Rows from block 7, named by matrix and row number. Rows with one number belong to one neuron. Each number is 50 + 15 x the weight over the matrix's rms, rounded and kept within 0 to 99. All counts start at 0.
# gate: MLP gate (model.blocks.7.mlp.gate.weight, 848x320), inputs 0-63
# fc1: MLP up (model.blocks.7.mlp.fc1.weight, 848x320), inputs 0-63
# fc2: MLP down (model.blocks.7.mlp.fc2.weight, 320x848, transposed), outputs 0-63
gate.599:63 59 21 56 63 80 59 62 79 57 43 72 47 62 40 69 33 37 34 45 48 52 57 37 63 56 56 52 21 58 34 75 46 66 65 62 55 36 25 23 45 31 89 62 58 61 48 80 69 58 48 25 34 52 69 98 46 56 64 52 38 38 55 30
fc1.599:56 76 54 83 18 66 40 45 65 39 40 40 62 55 60 64 26 33 57 49 52 67 27 70 41 37 40 46 56 72 41 76 60 42 56 60 49 36 45 29 45 52 55 70 60 61 55 45 31 72 50 55 32 59 54 74 53 64 40 32 36 60 37 29
fc2.599:78 40 41 35 58 34 52 39 47 81 91 43 42 32 25 40 79 48 22 36 63 60 49 40 32 76 85 59 28 24 37 34 59 65 35 50 62 60 53 51 61 27 98 28 33 36 52 34 66 87 51 52 55 30 40 29 47 76 42 61 52 47 43 33
gate.600:55 83 62 61 16 33 40 33 55 32 50 43 47 35 66 85 39 59 48 68 56 58 44 51 51 22 50 34 57 42 58 56 56 60 47 39 80 46 42 51 42 31 43 68 41 44 39 43 67 72 63 47 65 73 54 36 39 59 31 51 38 52 65 56
fc1.600:45 50 28 31 39 43 69 57 58 50 85 50 21 33 41 63 46 42 79 60 49 80 73 58 55 64 33 30 18 49 44 73 50 46 41 25 82 49 40 53 35 40 79 49 56 35 54 52 67 60 32 30 37 42 52 61 38 45 50 50 45 52 51 44
fc2.600:30 42 50 19 39 35 88 40 30 51 46 55 45 43 62 50 37 53 52 33 50 33 50 42 38 63 39 40 52 41 31 52 59 57 63 42 70 28 90 39 39 26 15 51 60 34 45 55 38 42 55 55 35 57 66 79 39 70 35 65 69 44 47 55
gate.601:43 68 44 49 51 44 54 75 43 61 63 22 53 36 51 60 48 69 46 58 56 52 69 32 47 65 68 72 38 32 75 57 41 72 41 59 56 36 67 32 41 69 40 55 48 38 68 44 33 42 40 45 64 69 39 36 41 77 48 49 24 34 60 45
fc1.601:40 28 55 49 34 48 42 44 63 32 32 64 43 72 68 46 61 42 54 53 41 43 31 56 47 44 55 40 49 59 33 76 43 51 45 38 40 51 41 49 45 40 42 63 34 48 49 47 55 50 45 50 31 33 45 53 55 28 62 48 57 57 34 65
fc2.601:27 57 61 56 38 66 44 45 46 25 50 65 64 59 56 44 46 47 69 57 40 55 24 38 52 48 55 42 47 45 47 63 56 56 34 50 47 50 31 40 61 61 43 44 30 54 48 54 56 59 63 48 38 31 55 59 39 24 49 58 58 45 39 64
gate.602:28 37 50 64 39 33 58 54 70 56 69 44 57 59 62 46 79 42 65 39 61 45 37 19 26 34 30 44 68 52 60 53 57 24 61 32 48 56 57 60 48 53 67 63 40 61 34 30 41 50 45 41 49 47 44 25 25 66 66 43 37 56 38 24
fc1.602:48 33 56 65 46 21 64 55 67 62 55 47 51 56 62 54 85 40 57 41 56 40 45 28 27 45 12 45 71 60 55 46 49 48 65 39 31 58 69 79 43 56 58 50 42 50 38 32 52 67 44 45 42 36 46 43 39 66 59 40 40 45 43 31
fc2.602:42 59 53 43 34 12 77 38 46 64 83 56 50 44 50 43 49 39 65 40 60 56 74 87 35 38 72 49 55 57 48 42 41 29 47 57 71 67 79 58 34 23 60 47 53 34 19 55 59 59 51 65 52 64 62 26 52 92 69 33 55 51 73 49
gate.603:60 37 41 34 41 32 55 89 49 17 49 54 71 69 55 53 45 59 51 78 39 36 02 19 39 60 58 44 53 61 59 35 67 48 57 52 36 36 69 52 44 86 47 81 53 19 44 74 44 55 44 45 67 36 05 28 29 91 45 26 63 31 38 81
fc1.603:48 56 38 36 71 17 31 58 60 78 54 43 18 62 47 69 53 48 46 29 57 37 60 72 62 40 57 52 24 46 58 58 52 32 50 56 54 60 54 60 43 59 49 48 34 86 56 54 64 34 56 76 34 51 39 49 49 42 58 45 51 54 56 55
fc2.603:34 52 36 26 52 45 77 68 36 27 68 49 57 55 46 51 42 53 44 66 57 70 27 49 47 44 56 62 20 42 27 84 34 48 55 54 46 27 53 67 38 47 56 60 68 76 50 67 54 52 62 61 72 85 50 26 68 25 34 55 29 48 25 47
gate.604:52 72 48 53 54 50 30 43 67 41 54 37 41 49 59 55 44 47 40 40 26 56 53 52 27 40 82 46 52 37 49 64 43 61 61 33 56 34 51 49 41 47 55 52 51 17 64 34 44 51 80 51 68 28 63 43 29 12 41 38 46 52 42 66
fc1.604:39 78 57 35 22 81 61 25 19 30 44 60 38 45 43 25 49 57 64 61 56 46 43 62 53 67 48 47 61 68 68 47 27 56 35 68 50 66 33 52 51 35 65 54 32 64 68 56 57 37 64 35 72 21 54 49 53 69 57 43 42 40 56 67
fc2.604:47 25 31 45 55 57 44 70 41 58 53 86 41 68 59 46 56 33 32 62 66 29 49 61 56 19 75 46 45 45 39 53 70 28 70 51 32 14 50 50 39 51 24 56 58 48 24 61 56 35 36 58 63 99 45 42 50 33 40 49 59 28 46 21
gate.605:59 46 65 58 59 44 46 43 27 51 30 46 32 42 71 47 58 83 43 64 61 26 68 60 53 32 29 27 66 64 31 43 34 44 81 29 48 59 46 80 33 56 30 82 65 44 38 55 35 41 61 39 71 22 61 36 19 40 76 53 45 55 65 93
fc1.605:51 48 33 50 46 81 57 67 47 67 40 69 72 37 35 51 21 28 51 36 71 56 64 31 41 37 29 37 47 48 47 79 53 34 23 62 77 70 53 12 62 50 46 59 26 45 49 28 59 79 50 52 19 83 47 55 71 66 34 44 44 59 45 38
fc2.605:36 51 18 74 48 62 54 47 61 37 45 47 54 44 40 49 39 55 34 58 61 52 47 69 52 65 32 56 50 92 49 40 46 36 52 68 51 62 35 41 64 71 44 48 70 62 61 50 28 51 70 54 44 38 45 38 55 24 48 51 52 23 46 48
gate.606:58 77 50 53 77 30 65 72 60 55 63 54 46 40 42 63 60 34 64 21 61 53 48 30 47 40 72 76 81 42 46 71 61 61 78 51 66 99 61 43 64 64 62 54 47 26 67 19 24 82 50 69 73 52 65 12 58 60 49 12 55 52 66 54
fc1.606:31 56 58 29 44 36 39 16 45 41 55 52 73 67 41 32 48 51 44 15 62 68 54 64 35 16 69 50 63 30 45 55 53 44 41 72 56 62 34 57 61 39 58 61 35 58 17 63 58 61 46 47 41 42 60 22 45 42 64 20 27 54 47 38
fc2.606:29 52 57 35 63 37 29 56 30 41 67 48 78 41 38 31 25 44 61 29 60 57 74 47 51 30 53 59 48 48 49 70 55 31 55 59 64 72 46 50 59 47 57 52 28 63 47 76 55 71 43 41 34 51 43 25 43 29 40 59 48 21 63 68
gate.607:54 60 43 47 24 47 54 41 55 42 68 70 54 20 49 45 52 54 66 46 62 61 43 73 62 51 29 37 49 40 58 50 51 33 42 47 75 41 32 63 35 53 39 49 52 51 54 56 60 31 49 50 44 67 54 45 38 64 63 53 37 45 60 18
fc1.607:58 52 21 40 57 57 58 52 58 27 73 55 54 44 35 46 50 51 52 59 37 53 62 61 81 63 41 41 26 46 37 26 50 58 47 36 49 53 26 61 33 54 57 30 41 41 54 40 62 40 60 36 62 44 51 42 37 65 69 38 50 33 53 36
fc2.607:41 48 62 25 46 13 67 43 40 46 52 44 48 48 66 52 32 58 37 48 46 57 49 50 46 37 51 47 49 48 40 40 49 81 59 45 57 49 75 51 30 50 34 56 53 20 48 47 68 47 57 40 33 54 72 90 64 79 31 62 69 51 51 43
gate.608:45 58 54 43 43 27 25 38 64 36 47 33 34 65 51 59 55 52 56 41 24 49 51 50 07 34 80 44 74 35 48 59 25 46 80 37 59 33 55 46 56 35 52 44 58 32 61 52 71 66 50 57 53 44 57 30 31 33 56 45 53 54 30 56
fc1.608:39 81 63 40 18 66 76 46 54 25 46 36 52 50 61 25 62 37 57 51 67 56 49 63 66 68 60 36 64 59 58 50 40 46 35 87 59 75 19 74 49 33 48 65 65 79 71 30 67 51 44 44 42 37 43 69 60 49 69 62 35 37 55 72
fc2.608:44 34 46 33 62 60 29 55 30 48 53 66 57 85 51 48 54 41 32 70 57 31 45 63 55 31 77 55 44 64 30 48 70 39 74 44 34 18 68 46 40 44 06 32 46 56 35 59 36 30 17 45 53 86 50 23 49 47 48 38 51 18 45 46
gate.609:78 28 55 74 39 49 38 70 68 22 66 25 60 34 48 78 51 41 58 35 52 51 48 37 29 49 47 48 54 62 45 41 80 43 77 56 54 56 62 55 56 39 83 55 51 65 71 45 48 37 71 67 55 45 49 58 51 84 57 50 40 60 27 62
fc1.609:45 45 55 67 66 26 41 28 70 77 72 51 64 61 48 56 80 49 33 40 57 46 49 69 45 74 63 52 54 29 65 38 53 79 14 50 50 50 67 47 67 22 59 68 04 71 63 54 67 34 62 36 50 34 43 46 55 44 45 83 41 22 75 42
fc2.609:54 41 59 59 54 62 40 86 69 49 59 55 58 84 45 61 51 34 47 22 60 22 66 57 66 35 52 46 52 53 67 52 62 61 32 44 28 51 67 73 48 44 53 74 52 56 82 27 37 42 53 48 61 52 53 70 49 42 69 56 39 52 31 58
gate.610:81 54 54 63 14 70 59 41 18 57 41 46 78 52 67 51 65 50 35 45 66 49 68 73 58 55 12 83 78 45 57 42 42 50 41 63 42 28 71 60 45 22 39 50 69 70 49 39 69 45 24 15 38 73 50 39 68 68 40 52 53 57 42 48
fc1.610:38 66 91 47 54 45 79 61 59 66 72 48 29 47 46 54 62 72 84 32 40 40 39 65 43 45 40 36 65 40 57 63 49 48 31 36 77 42 32 57 55 45 60 63 26 69 50 29 54 62 54 39 45 63 52 33 49 42 39 72 49 52 49 43
fc2.610:40 50 60 41 52 39 34 45 60 80 65 22 33 57 40 50 68 56 15 51 63 44 40 83 24 36 76 35 74 52 13 51 41 50 27 51 93 55 48 43 15 33 63 58 67 59 40 92 66 85 43 40 51 59 75 40 49 86 22 32 63 45 57 75
gate.611:52 32 66 26 41 32 52 46 66 25 58 60 45 48 33 16 51 41 39 53 69 34 42 80 32 60 35 54 86 28 41 72 50 55 60 52 42 70 55 25 90 60 62 54 53 42 72 79 79 71 46 48 12 71 10 45 50 82 62 40 76 32 68 48
fc1.611:41 46 11 54 55 57 68 42 39 69 50 55 62 60 57 75 41 88 41 28 27 43 59 54 36 52 58 40 47 57 53 44 54 63 47 40 36 60 43 59 39 40 42 51 53 62 35 53 33 53 52 29 51 12 90 62 57 43 60 48 32 78 47 27
fc2.611:55 55 43 52 62 45 45 55 66 40 34 50 83 84 36 36 35 61 78 61 65 71 57 50 33 47 54 54 44 53 49 68 29 26 62 28 19 48 39 52 36 83 49 53 39 50 41 45 61 44 50 40 33 44 61 34 43 07 48 39 53 44 33 78
gate.612:48 64 39 44 44 48 57 48 88 72 25 46 30 44 61 48 19 39 40 75 48 24 73 44 47 45 66 31 71 35 55 86 54 58 29 32 16 82 59 34 70 38 54 55 21 37 58 74 60 68 50 47 43 40 63 58 45 48 29 61 51 50 78 58
fc1.612:44 32 34 66 23 52 35 68 56 39 58 46 80 65 57 49 56 47 64 51 88 39 52 56 25 41 33 31 53 47 34 67 55 34 46 47 39 36 29 41 66 33 35 31 23 31 42 58 62 59 44 29 67 53 54 19 58 56 49 49 68 39 75 39
fc2.612:54 53 58 53 53 56 60 53 41 16 44 20 56 66 56 40 54 32 58 73 46 41 44 36 48 34 54 30 46 59 53 45 59 63 46 48 55 22 29 54 41 26 54 64 77 57 46 59 64 61 30 37 50 31 58 32 20 55 42 65 32 40 37 61
gate.613:44 40 45 64 08 49 64 70 59 29 50 59 74 26 63 21 54 36 46 44 64 34 55 19 31 50 55 34 39 59 41 33 62 54 50 71 53 30 60 28 40 36 28 48 73 38 57 79 27 39 46 29 63 53 24 46 66 68 46 81 66 61 61 67
fc1.613:70 56 34 76 44 63 52 48 59 39 59 38 39 44 35 39 75 61 54 26 42 45 50 75 56 61 64 58 62 45 48 31 41 85 27 59 79 59 52 88 71 61 42 52 19 85 45 23 40 35 65 48 59 57 36 61 50 53 55 49 34 42 67 56
fc2.613:57 59 45 48 70 12 33 45 67 26 42 55 41 20 34 61 46 46 55 48 36 44 67 43 43 23 52 43 70 27 56 63 46 66 50 83 42 54 57 69 34 42 48 99 65 31 33 48 54 33 49 24 57 67 40 45 47 63 34 46 62 70 65 42
gate.614:44 45 46 47 41 41 63 65 38 52 57 52 55 36 66 54 36 71 69 59 48 56 46 61 58 41 27 38 31 34 66 36 78 39 43 50 79 47 43 52 29 69 61 74 56 63 45 50 66 53 70 12 44 77 67 79 36 51 49 56 26 47 49 73
fc1.614:52 39 39 40 42 26 42 65 36 61 44 52 57 44 73 60 40 61 76 62 56 52 49 60 55 62 40 34 36 42 75 37 75 36 45 59 83 44 45 49 24 72 65 85 72 58 36 45 73 51 71 10 51 69 68 76 42 51 41 62 24 48 51 63
fc2.614:35 36 54 00 30 36 59 34 46 34 35 71 36 57 70 44 38 32 27 54 60 49 71 48 65 44 64 46 62 64 48 38 56 60 46 62 61 41 86 67 56 32 10 33 60 25 54 48 48 34 52 61 44 64 55 63 55 78 47 49 76 45 50 60
gate.615:78 52 62 67 37 19 40 58 48 33 27 29 46 71 56 43 53 48 30 75 48 26 60 72 51 53 47 77 55 27 66 02 29 82 51 45 43 33 43 37 59 62 39 55 45 41 52 24 66 23 52 48 84 22 76 29 67 64 46 63 60 65 42 48
fc1.615:57 60 52 71 56 28 47 27 47 45 38 35 73 88 67 33 35 61 21 62 12 55 46 73 43 62 56 57 65 17 67 49 47 73 39 41 13 32 57 77 67 40 47 25 38 45 65 59 57 54 82 38 55 65 60 50 88 57 31 49 27 32 72 50
fc2.615:53 74 57 55 40 46 26 38 47 57 39 64 41 42 44 53 47 35 68 51 68 76 65 75 56 54 56 73 50 33 45 35 63 76 86 39 48 44 22 54 59 62 35 27 48 59 53 56 49 16 41 70 58 40 58 21 58 59 34 41 39 71 55 35
gate.616:47 59 51 46 71 69 30 41 56 33 53 63 23 62 30 54 55 50 69 22 50 25 39 57 30 48 52 51 78 36 77 22 64 54 86 57 49 42 65 46 61 53 73 62 41 24 94 40 25 52 42 42 69 65 75 21 31 67 41 23 39 59 40 47
fc1.616:61 73 54 53 63 46 29 56 48 54 45 47 46 57 60 79 55 31 60 53 48 50 56 41 42 31 46 39 63 49 39 69 70 53 65 43 40 51 48 33 57 62 14 47 56 54 49 62 24 67 52 35 57 45 64 40 59 37 56 40 46 61 50 47
fc2.616:73 42 31 57 42 40 26 51 41 74 51 62 34 47 49 49 58 62 53 53 50 39 60 69 56 32 66 61 67 58 54 60 54 40 47 37 29 54 46 52 60 40 61 56 27 55 29 80 52 39 52 69 50 50 32 86 47 32 54 27 42 31 63 41
gate.617:48 54 43 27 19 28 45 40 76 55 49 24 26 67 26 71 80 40 50 48 55 37 24 44 56 37 56 49 34 43 19 46 59 43 61 46 41 54 32 50 30 27 47 59 54 36 59 43 58 42 50 64 56 41 62 36 31 67 60 40 40 28 41 27
fc1.617:43 58 55 41 63 60 73 57 25 48 38 51 65 40 62 65 80 34 71 69 39 45 57 74 56 29 38 25 58 39 20 37 61 77 63 73 49 32 49 53 52 36 63 35 51 60 36 29 49 44 84 78 51 36 40 42 43 73 42 55 21 60 49 60
fc2.617:61 31 65 43 47 50 35 55 47 66 74 51 59 14 73 38 45 41 76 45 38 44 51 32 59 48 39 30 34 55 28 61 54 61 53 44 71 51 55 40 72 86 56 58 22 31 35 73 43 72 45 30 74 41 61 42 67 45 52 50 43 38 72 37
gate.618:62 13 36 51 69 41 54 50 67 52 44 38 39 38 65 97 15 80 37 45 68 28 47 49 59 54 72 57 51 60 63 34 70 58 29 52 66 71 65 31 34 41 77 33 67 22 17 58 46 66 50 67 54 54 50 43 35 69 63 39 22 53 49 35
fc1.618:41 38 38 41 75 30 48 74 34 43 75 63 66 47 64 63 34 68 31 58 40 47 46 66 54 34 45 45 60 59 46 41 58 59 14 65 41 53 52 60 57 54 65 36 79 49 25 55 71 44 47 36 40 47 32 31 57 41 68 62 34 55 51 39
fc2.618:57 47 45 49 58 31 48 35 51 31 53 59 85 45 55 45 57 40 49 35 53 49 66 58 58 28 59 67 52 37 54 50 34 39 28 29 52 67 57 60 52 45 49 56 41 60 59 58 66 32 70 39 55 51 59 36 51 54 62 55 28 66 69 52
gate.619:39 23 25 53 69 35 61 42 51 55 49 61 66 31 64 37 69 44 30 23 52 38 65 56 57 46 43 32 54 91 57 60 36 48 43 43 47 57 59 68 51 49 63 45 63 55 61 50 49 79 44 55 39 32 47 57 48 51 70 52 53 47 37 59
fc1.619:43 51 36 65 71 50 45 46 38 44 35 59 62 29 44 42 57 35 53 19 22 53 65 52 78 29 32 53 55 87 63 54 53 79 55 62 24 74 51 63 66 47 46 59 52 43 67 61 56 57 54 76 64 35 37 61 56 60 53 42 53 54 63 52
fc2.619:42 56 36 48 43 32 49 51 59 46 51 56 43 51 38 63 48 35 35 25 38 30 76 53 61 26 55 33 40 49 31 70 47 38 48 68 40 50 69 94 49 37 61 52 56 37 28 73 68 46 45 49 35 51 34 55 59 64 39 53 60 49 43 64
gate.620:47 31 66 42 37 62 31 66 54 15 55 34 56 66 74 07 31 45 51 50 70 58 34 48 38 29 44 38 67 67 60 75 50 47 18 64 45 60 32 31 47 61 36 49 48 59 59 43 36 47 37 36 37 40 35 47 53 64 50 36 45 30 51 53
fc1.620:46 63 34 61 43 50 52 62 38 68 41 64 62 65 54 75 59 61 71 31 15 64 60 47 42 48 48 53 50 49 36 45 65 38 58 79 69 72 32 73 58 19 20 45 56 48 31 48 69 44 44 67 68 35 48 55 56 49 44 61 82 51 47 33
fc2.620:67 57 35 49 55 94 42 85 41 49 59 37 85 51 46 46 35 45 81 51 44 35 38 70 64 42 53 62 40 55 82 55 36 33 37 43 33 60 39 71 51 74 34 45 31 58 55 74 58 44 23 28 61 62 61 50 79 26 25 52 35 37 61 74
gate.621:27 44 50 33 38 51 47 33 60 70 79 43 41 69 38 69 42 78 60 50 51 53 49 42 42 48 66 57 57 45 53 51 55 73 66 26 40 60 64 56 43 14 55 49 41 83 61 56 58 45 43 47 52 40 61 63 79 47 56 32 53 49 14 56
fc1.621:73 30 48 51 40 27 38 69 47 46 27 63 68 55 79 51 52 25 56 58 62 74 65 38 30 60 51 31 37 63 83 44 48 37 71 55 62 42 30 48 56 58 35 58 33 52 46 31 38 30 65 59 51 38 35 41 31 50 38 63 62 71 76 68
fc2.621:26 69 35 43 50 64 15 53 35 63 60 56 58 57 55 42 29 79 44 52 42 68 50 57 76 48 72 35 58 69 56 76 50 33 70 39 29 51 64 39 47 58 63 74 43 97 43 74 54 55 20 69 44 64 35 47 46 09 44 40 50 65 42 21
gate.622:74 35 53 51 37 37 58 49 61 27 45 29 30 55 38 64 56 63 58 67 68 73 51 43 59 55 51 52 00 40 45 66 41 32 62 78 53 43 81 85 41 25 51 52 37 50 35 44 13 54 67 32 59 27 55 68 42 62 73 51 51 54 60 62
fc1.622:97 36 56 56 44 44 53 61 59 25 30 38 16 34 31 50 56 44 61 63 55 34 68 59 65 51 50 69 28 45 64 68 25 54 52 78 19 52 55 59 42 41 65 35 33 48 49 39 53 17 71 43 42 52 70 47 48 60 49 51 49 46 62 44
fc2.622:43 38 64 30 65 56 59 49 47 27 27 44 57 58 65 42 38 51 25 51 59 41 37 55 30 68 71 38 72 47 64 27 40 37 26 47 50 52 67 42 50 90 54 37 70 41 64 57 22 48 84 36 47 26 52 66 15 49 61 51 40 62 46 65
gate.623:30 48 38 45 63 58 54 35 69 79 67 30 46 21 67 62 35 79 54 52 67 50 52 18 44 85 29 70 55 70 82 12 68 45 61 61 71 34 76 38 55 14 50 74 49 60 58 61 46 56 42 06 62 50 55 61 58 53 47 46 42 57 62 65
fc1.623:34 50 14 43 63 66 22 23 41 50 51 35 57 36 70 38 51 56 41 52 56 24 39 30 53 68 55 55 80 64 55 13 48 42 59 61 42 56 61 47 38 16 49 78 46 42 44 30 37 51 59 19 45 31 42 53 55 38 30 66 47 36 56 57
fc2.623:69 49 51 45 47 56 48 55 52 37 37 55 66 20 39 54 27 58 46 34 48 64 27 29 73 56 24 75 11 60 62 31 51 80 37 53 58 38 44 69 49 19 46 63 47 37 20 52 47 51 34 45 64 71 49 41 53 58 60 50 62 64 64 63
gate.624:33 64 53 34 66 57 53 60 77 40 62 39 40 54 32 50 51 38 26 41 49 68 33 27 41 62 44 50 27 57 52 52 54 65 24 62 45 28 56 37 27 33 58 49 59 67 54 48 52 59 44 61 43 22 36 45 57 41 37 47 26 51 28 32
fc1.624:30 63 64 15 45 48 49 60 77 50 37 42 35 42 56 61 48 56 30 73 48 59 27 25 48 54 56 57 23 59 57 50 43 63 49 77 37 38 60 32 12 20 50 61 47 64 35 60 45 56 52 74 57 10 39 51 52 38 41 47 26 61 42 26
fc2.624:82 46 72 68 54 25 56 40 56 76 71 44 39 41 44 56 78 62 41 24 58 57 54 37 48 47 44 66 64 37 54 86 60 55 63 52 77 76 74 54 55 37 59 61 44 40 54 55 41 76 55 46 67 68 61 63 49 95 56 48 38 48 56 54
gate.625:50 45 60 53 39 50 50 67 55 44 36 40 61 43 85 54 35 50 51 65 46 63 48 56 64 56 37 55 44 41 36 66 56 62 44 48 44 59 56 53 51 78 47 51 36 49 58 61 48 43 42 72 59 63 60 60 69 51 23 56 55 50 35 44
fc1.625:57 40 65 55 45 46 55 72 59 55 36 35 60 47 86 51 40 49 57 67 50 67 52 63 67 58 41 54 43 48 35 62 55 55 41 60 43 66 55 58 56 79 44 51 40 63 45 65 45 46 45 67 53 69 58 63 70 43 27 47 54 39 37 44
fc2.625:51 49 34 31 44 00 58 36 57 51 56 36 32 28 28 43 82 48 33 12 39 44 85 92 46 42 39 47 36 50 38 28 49 83 73 47 69 65 81 66 44 00 54 31 79 31 56 41 50 54 56 58 47 47 51 53 57 99 51 39 38 58 71 41
gate.626:59 42 42 48 70 52 77 51 39 38 66 57 51 40 34 41 47 41 58 33 41 43 54 56 62 41 32 46 41 94 79 56 65 63 57 39 42 58 42 57 70 57 26 29 51 31 67 40 51 76 46 58 49 26 67 63 55 40 53 55 38 75 34 75
fc1.626:58 43 67 32 16 52 38 57 52 43 58 67 32 83 60 35 41 60 60 75 79 62 38 41 33 56 53 71 56 19 51 43 49 43 42 74 94 24 54 41 40 62 34 70 36 57 52 37 49 38 67 41 48 71 75 42 38 45 59 48 37 48 22 30
fc2.626:62 58 69 39 51 59 57 49 57 68 45 55 43 57 52 19 41 71 48 85 57 85 23 64 41 60 63 70 40 53 70 27 44 66 46 46 74 51 29 12 59 77 42 35 37 45 42 20 22 50 33 39 56 72 75 55 57 48 39 27 48 44 72 29
gate.627:49 40 61 72 52 64 68 77 33 55 41 77 72 75 38 91 58 40 50 40 52 63 52 33 29 45 54 58 57 78 44 49 67 18 56 61 48 64 76 49 44 58 17 22 60 45 66 57 38 82 54 46 32 26 64 38 53 54 55 78 58 61 62 42
fc1.627:54 58 42 16 48 42 62 45 79 58 35 23 23 34 62 26 47 61 48 55 36 29 51 60 62 69 60 60 34 34 54 71 12 64 48 30 55 47 33 45 61 64 69 71 25 49 61 43 40 35 67 64 38 39 49 51 44 44 38 55 58 47 33 54
fc2.627:37 67 54 24 60 65 64 47 59 43 43 48 44 74 52 51 32 64 61 70 32 27 40 13 51 55 69 42 67 69 61 46 60 56 24 36 29 31 41 50 22 59 72 32 38 61 59 59 52 54 74 64 55 37 54 49 54 45 63 52 61 43 29 77
gate.628:50 52 70 21 41 33 45 52 54 53 38 53 68 68 43 62 52 68 44 67 52 36 60 49 33 65 62 63 41 46 61 42 42 43 63 28 35 43 85 47 50 32 22 37 44 50 51 42 56 63 87 79 60 45 45 18 76 16 38 09 59 37 35 42
fc1.628:73 73 51 55 65 41 65 59 39 62 90 64 55 39 61 64 14 52 70 37 50 37 56 47 46 56 62 54 71 53 45 53 48 40 92 51 80 21 64 34 45 36 56 32 43 35 21 74 46 51 58 78 76 53 46 58 76 64 61 54 62 46 32 62
fc2.628:43 53 64 29 73 49 65 41 60 68 51 65 73 65 49 61 49 44 55 38 77 63 41 72 46 68 44 47 58 36 64 52 27 63 41 51 50 54 51 28 46 42 35 51 60 39 23 45 73 26 44 37 47 50 51 70 70 72 25 52 65 44 50 65
gate.629:39 49 47 62 55 67 47 29 48 49 66 48 45 46 51 43 24 78 44 48 54 53 49 74 34 54 34 43 46 49 37 80 32 36 55 51 77 36 76 36 14 50 06 39 39 66 59 48 45 52 54 62 58 61 49 47 81 69 69 55 69 52 67 57
fc1.629:39 60 26 52 05 54 73 23 49 53 62 52 61 45 65 50 54 50 55 47 65 51 49 53 52 45 47 63 49 40 32 41 56 40 40 50 46 75 55 50 50 45 27 40 68 57 64 39 45 71 50 76 67 51 61 31 35 56 57 66 56 51 54 43
fc2.629:53 55 34 60 46 30 59 47 45 37 47 68 50 41 45 34 57 19 46 61 51 51 49 38 51 53 49 65 56 66 60 55 57 54 64 42 30 64 57 35 02 23 60 52 86 47 48 48 29 45 43 42 48 77 55 38 09 55 41 37 52 48 46 52
gate.630:60 26 32 33 63 45 62 45 82 44 31 77 31 38 57 56 40 27 29 56 68 48 33 47 62 38 41 37 48 49 58 77 45 25 49 66 29 35 58 49 33 45 63 54 44 43 44 43 56 66 64 75 33 45 46 50 54 44 38 36 45 54 31 29
fc1.630:59 40 35 30 57 53 55 44 72 46 34 93 39 41 58 58 45 46 26 63 68 62 23 55 67 50 49 46 55 49 40 70 49 38 47 64 33 33 66 52 46 46 44 64 58 52 37 30 59 66 59 89 40 33 37 50 52 48 41 42 32 59 29 19
fc2.630:56 43 65 64 51 32 38 31 57 61 66 43 42 57 39 53 86 74 52 30 51 60 59 25 49 49 58 63 44 37 51 71 42 74 73 48 88 69 56 62 58 38 56 45 61 47 47 55 39 68 46 44 74 44 31 65 68 78 68 44 47 41 56 47
gate.631:26 46 63 51 56 36 59 61 34 67 57 23 53 49 25 31 73 67 43 29 47 47 77 47 64 29 23 48 41 75 23 37 36 54 59 71 56 52 78 60 61 37 64 49 64 44 28 51 50 44 42 41 54 39 09 26 20 56 66 42 60 72 52 25
fc1.631:63 68 56 57 46 80 45 23 38 27 46 46 43 49 83 63 45 33 58 49 43 53 23 48 59 63 61 57 53 40 64 41 51 57 54 30 47 29 32 57 31 37 41 54 32 49 44 51 50 50 59 36 68 58 84 39 36 45 57 51 54 44 66 80
fc2.631:59 74 47 59 31 57 54 47 44 31 53 50 33 43 66 50 59 30 60 42 35 53 77 55 51 64 41 62 48 43 59 27 47 49 59 44 50 24 58 74 40 25 49 44 76 43 31 39 49 38 46 58 36 38 60 67 59 56 45 37 73 70 64 63
gate.632:75 39 45 56 70 37 16 50 99 67 33 86 55 32 33 59 55 70 55 70 39 54 69 56 53 53 46 27 58 22 52 66 54 46 60 51 44 59 49 44 46 60 66 50 52 50 27 31 65 51 44 78 58 47 61 34 45 49 65 54 21 35 41 55
fc1.632:52 65 47 24 37 56 67 33 34 27 53 26 72 89 60 39 44 50 75 57 65 56 21 32 51 42 47 36 30 61 66 23 37 38 39 26 52 56 30 62 58 44 60 36 59 59 56 59 83 49 65 31 57 45 57 43 50 71 80 40 42 69 43 23
fc2.632:34 46 69 21 34 24 64 49 55 78 48 36 30 40 60 62 60 65 77 52 49 46 66 63 77 46 59 61 28 37 42 17 48 67 56 30 47 64 57 35 30 41 75 70 44 54 65 58 66 40 20 59 16 47 52 51 52 62 60 42 57 49 68 35
gate.633:35 34 37 47 36 30 40 43 25 48 69 80 65 53 67 49 57 45 31 45 57 38 55 58 43 64 41 22 51 67 65 26 80 47 41 61 25 57 29 54 37 36 54 51 61 45 53 55 51 41 53 41 52 33 49 64 38 44 67 43 71 44 45 50
fc1.633:64 68 63 47 65 52 60 71 52 61 41 04 35 51 42 65 45 46 52 54 33 54 56 36 50 38 48 66 36 45 47 78 33 53 83 41 71 36 59 44 52 53 54 77 43 43 50 54 51 43 53 76 45 73 46 36 63 55 32 64 40 49 67 56
fc2.633:10 33 20 78 59 57 22 47 34 48 65 25 62 82 37 45 32 77 43 66 53 45 40 60 56 64 46 25 38 65 34 47 66 60 27 51 54 43 20 66 72 59 38 41 37 82 69 42 22 61 48 37 49 47 47 28 47 24 49 50 62 26 59 54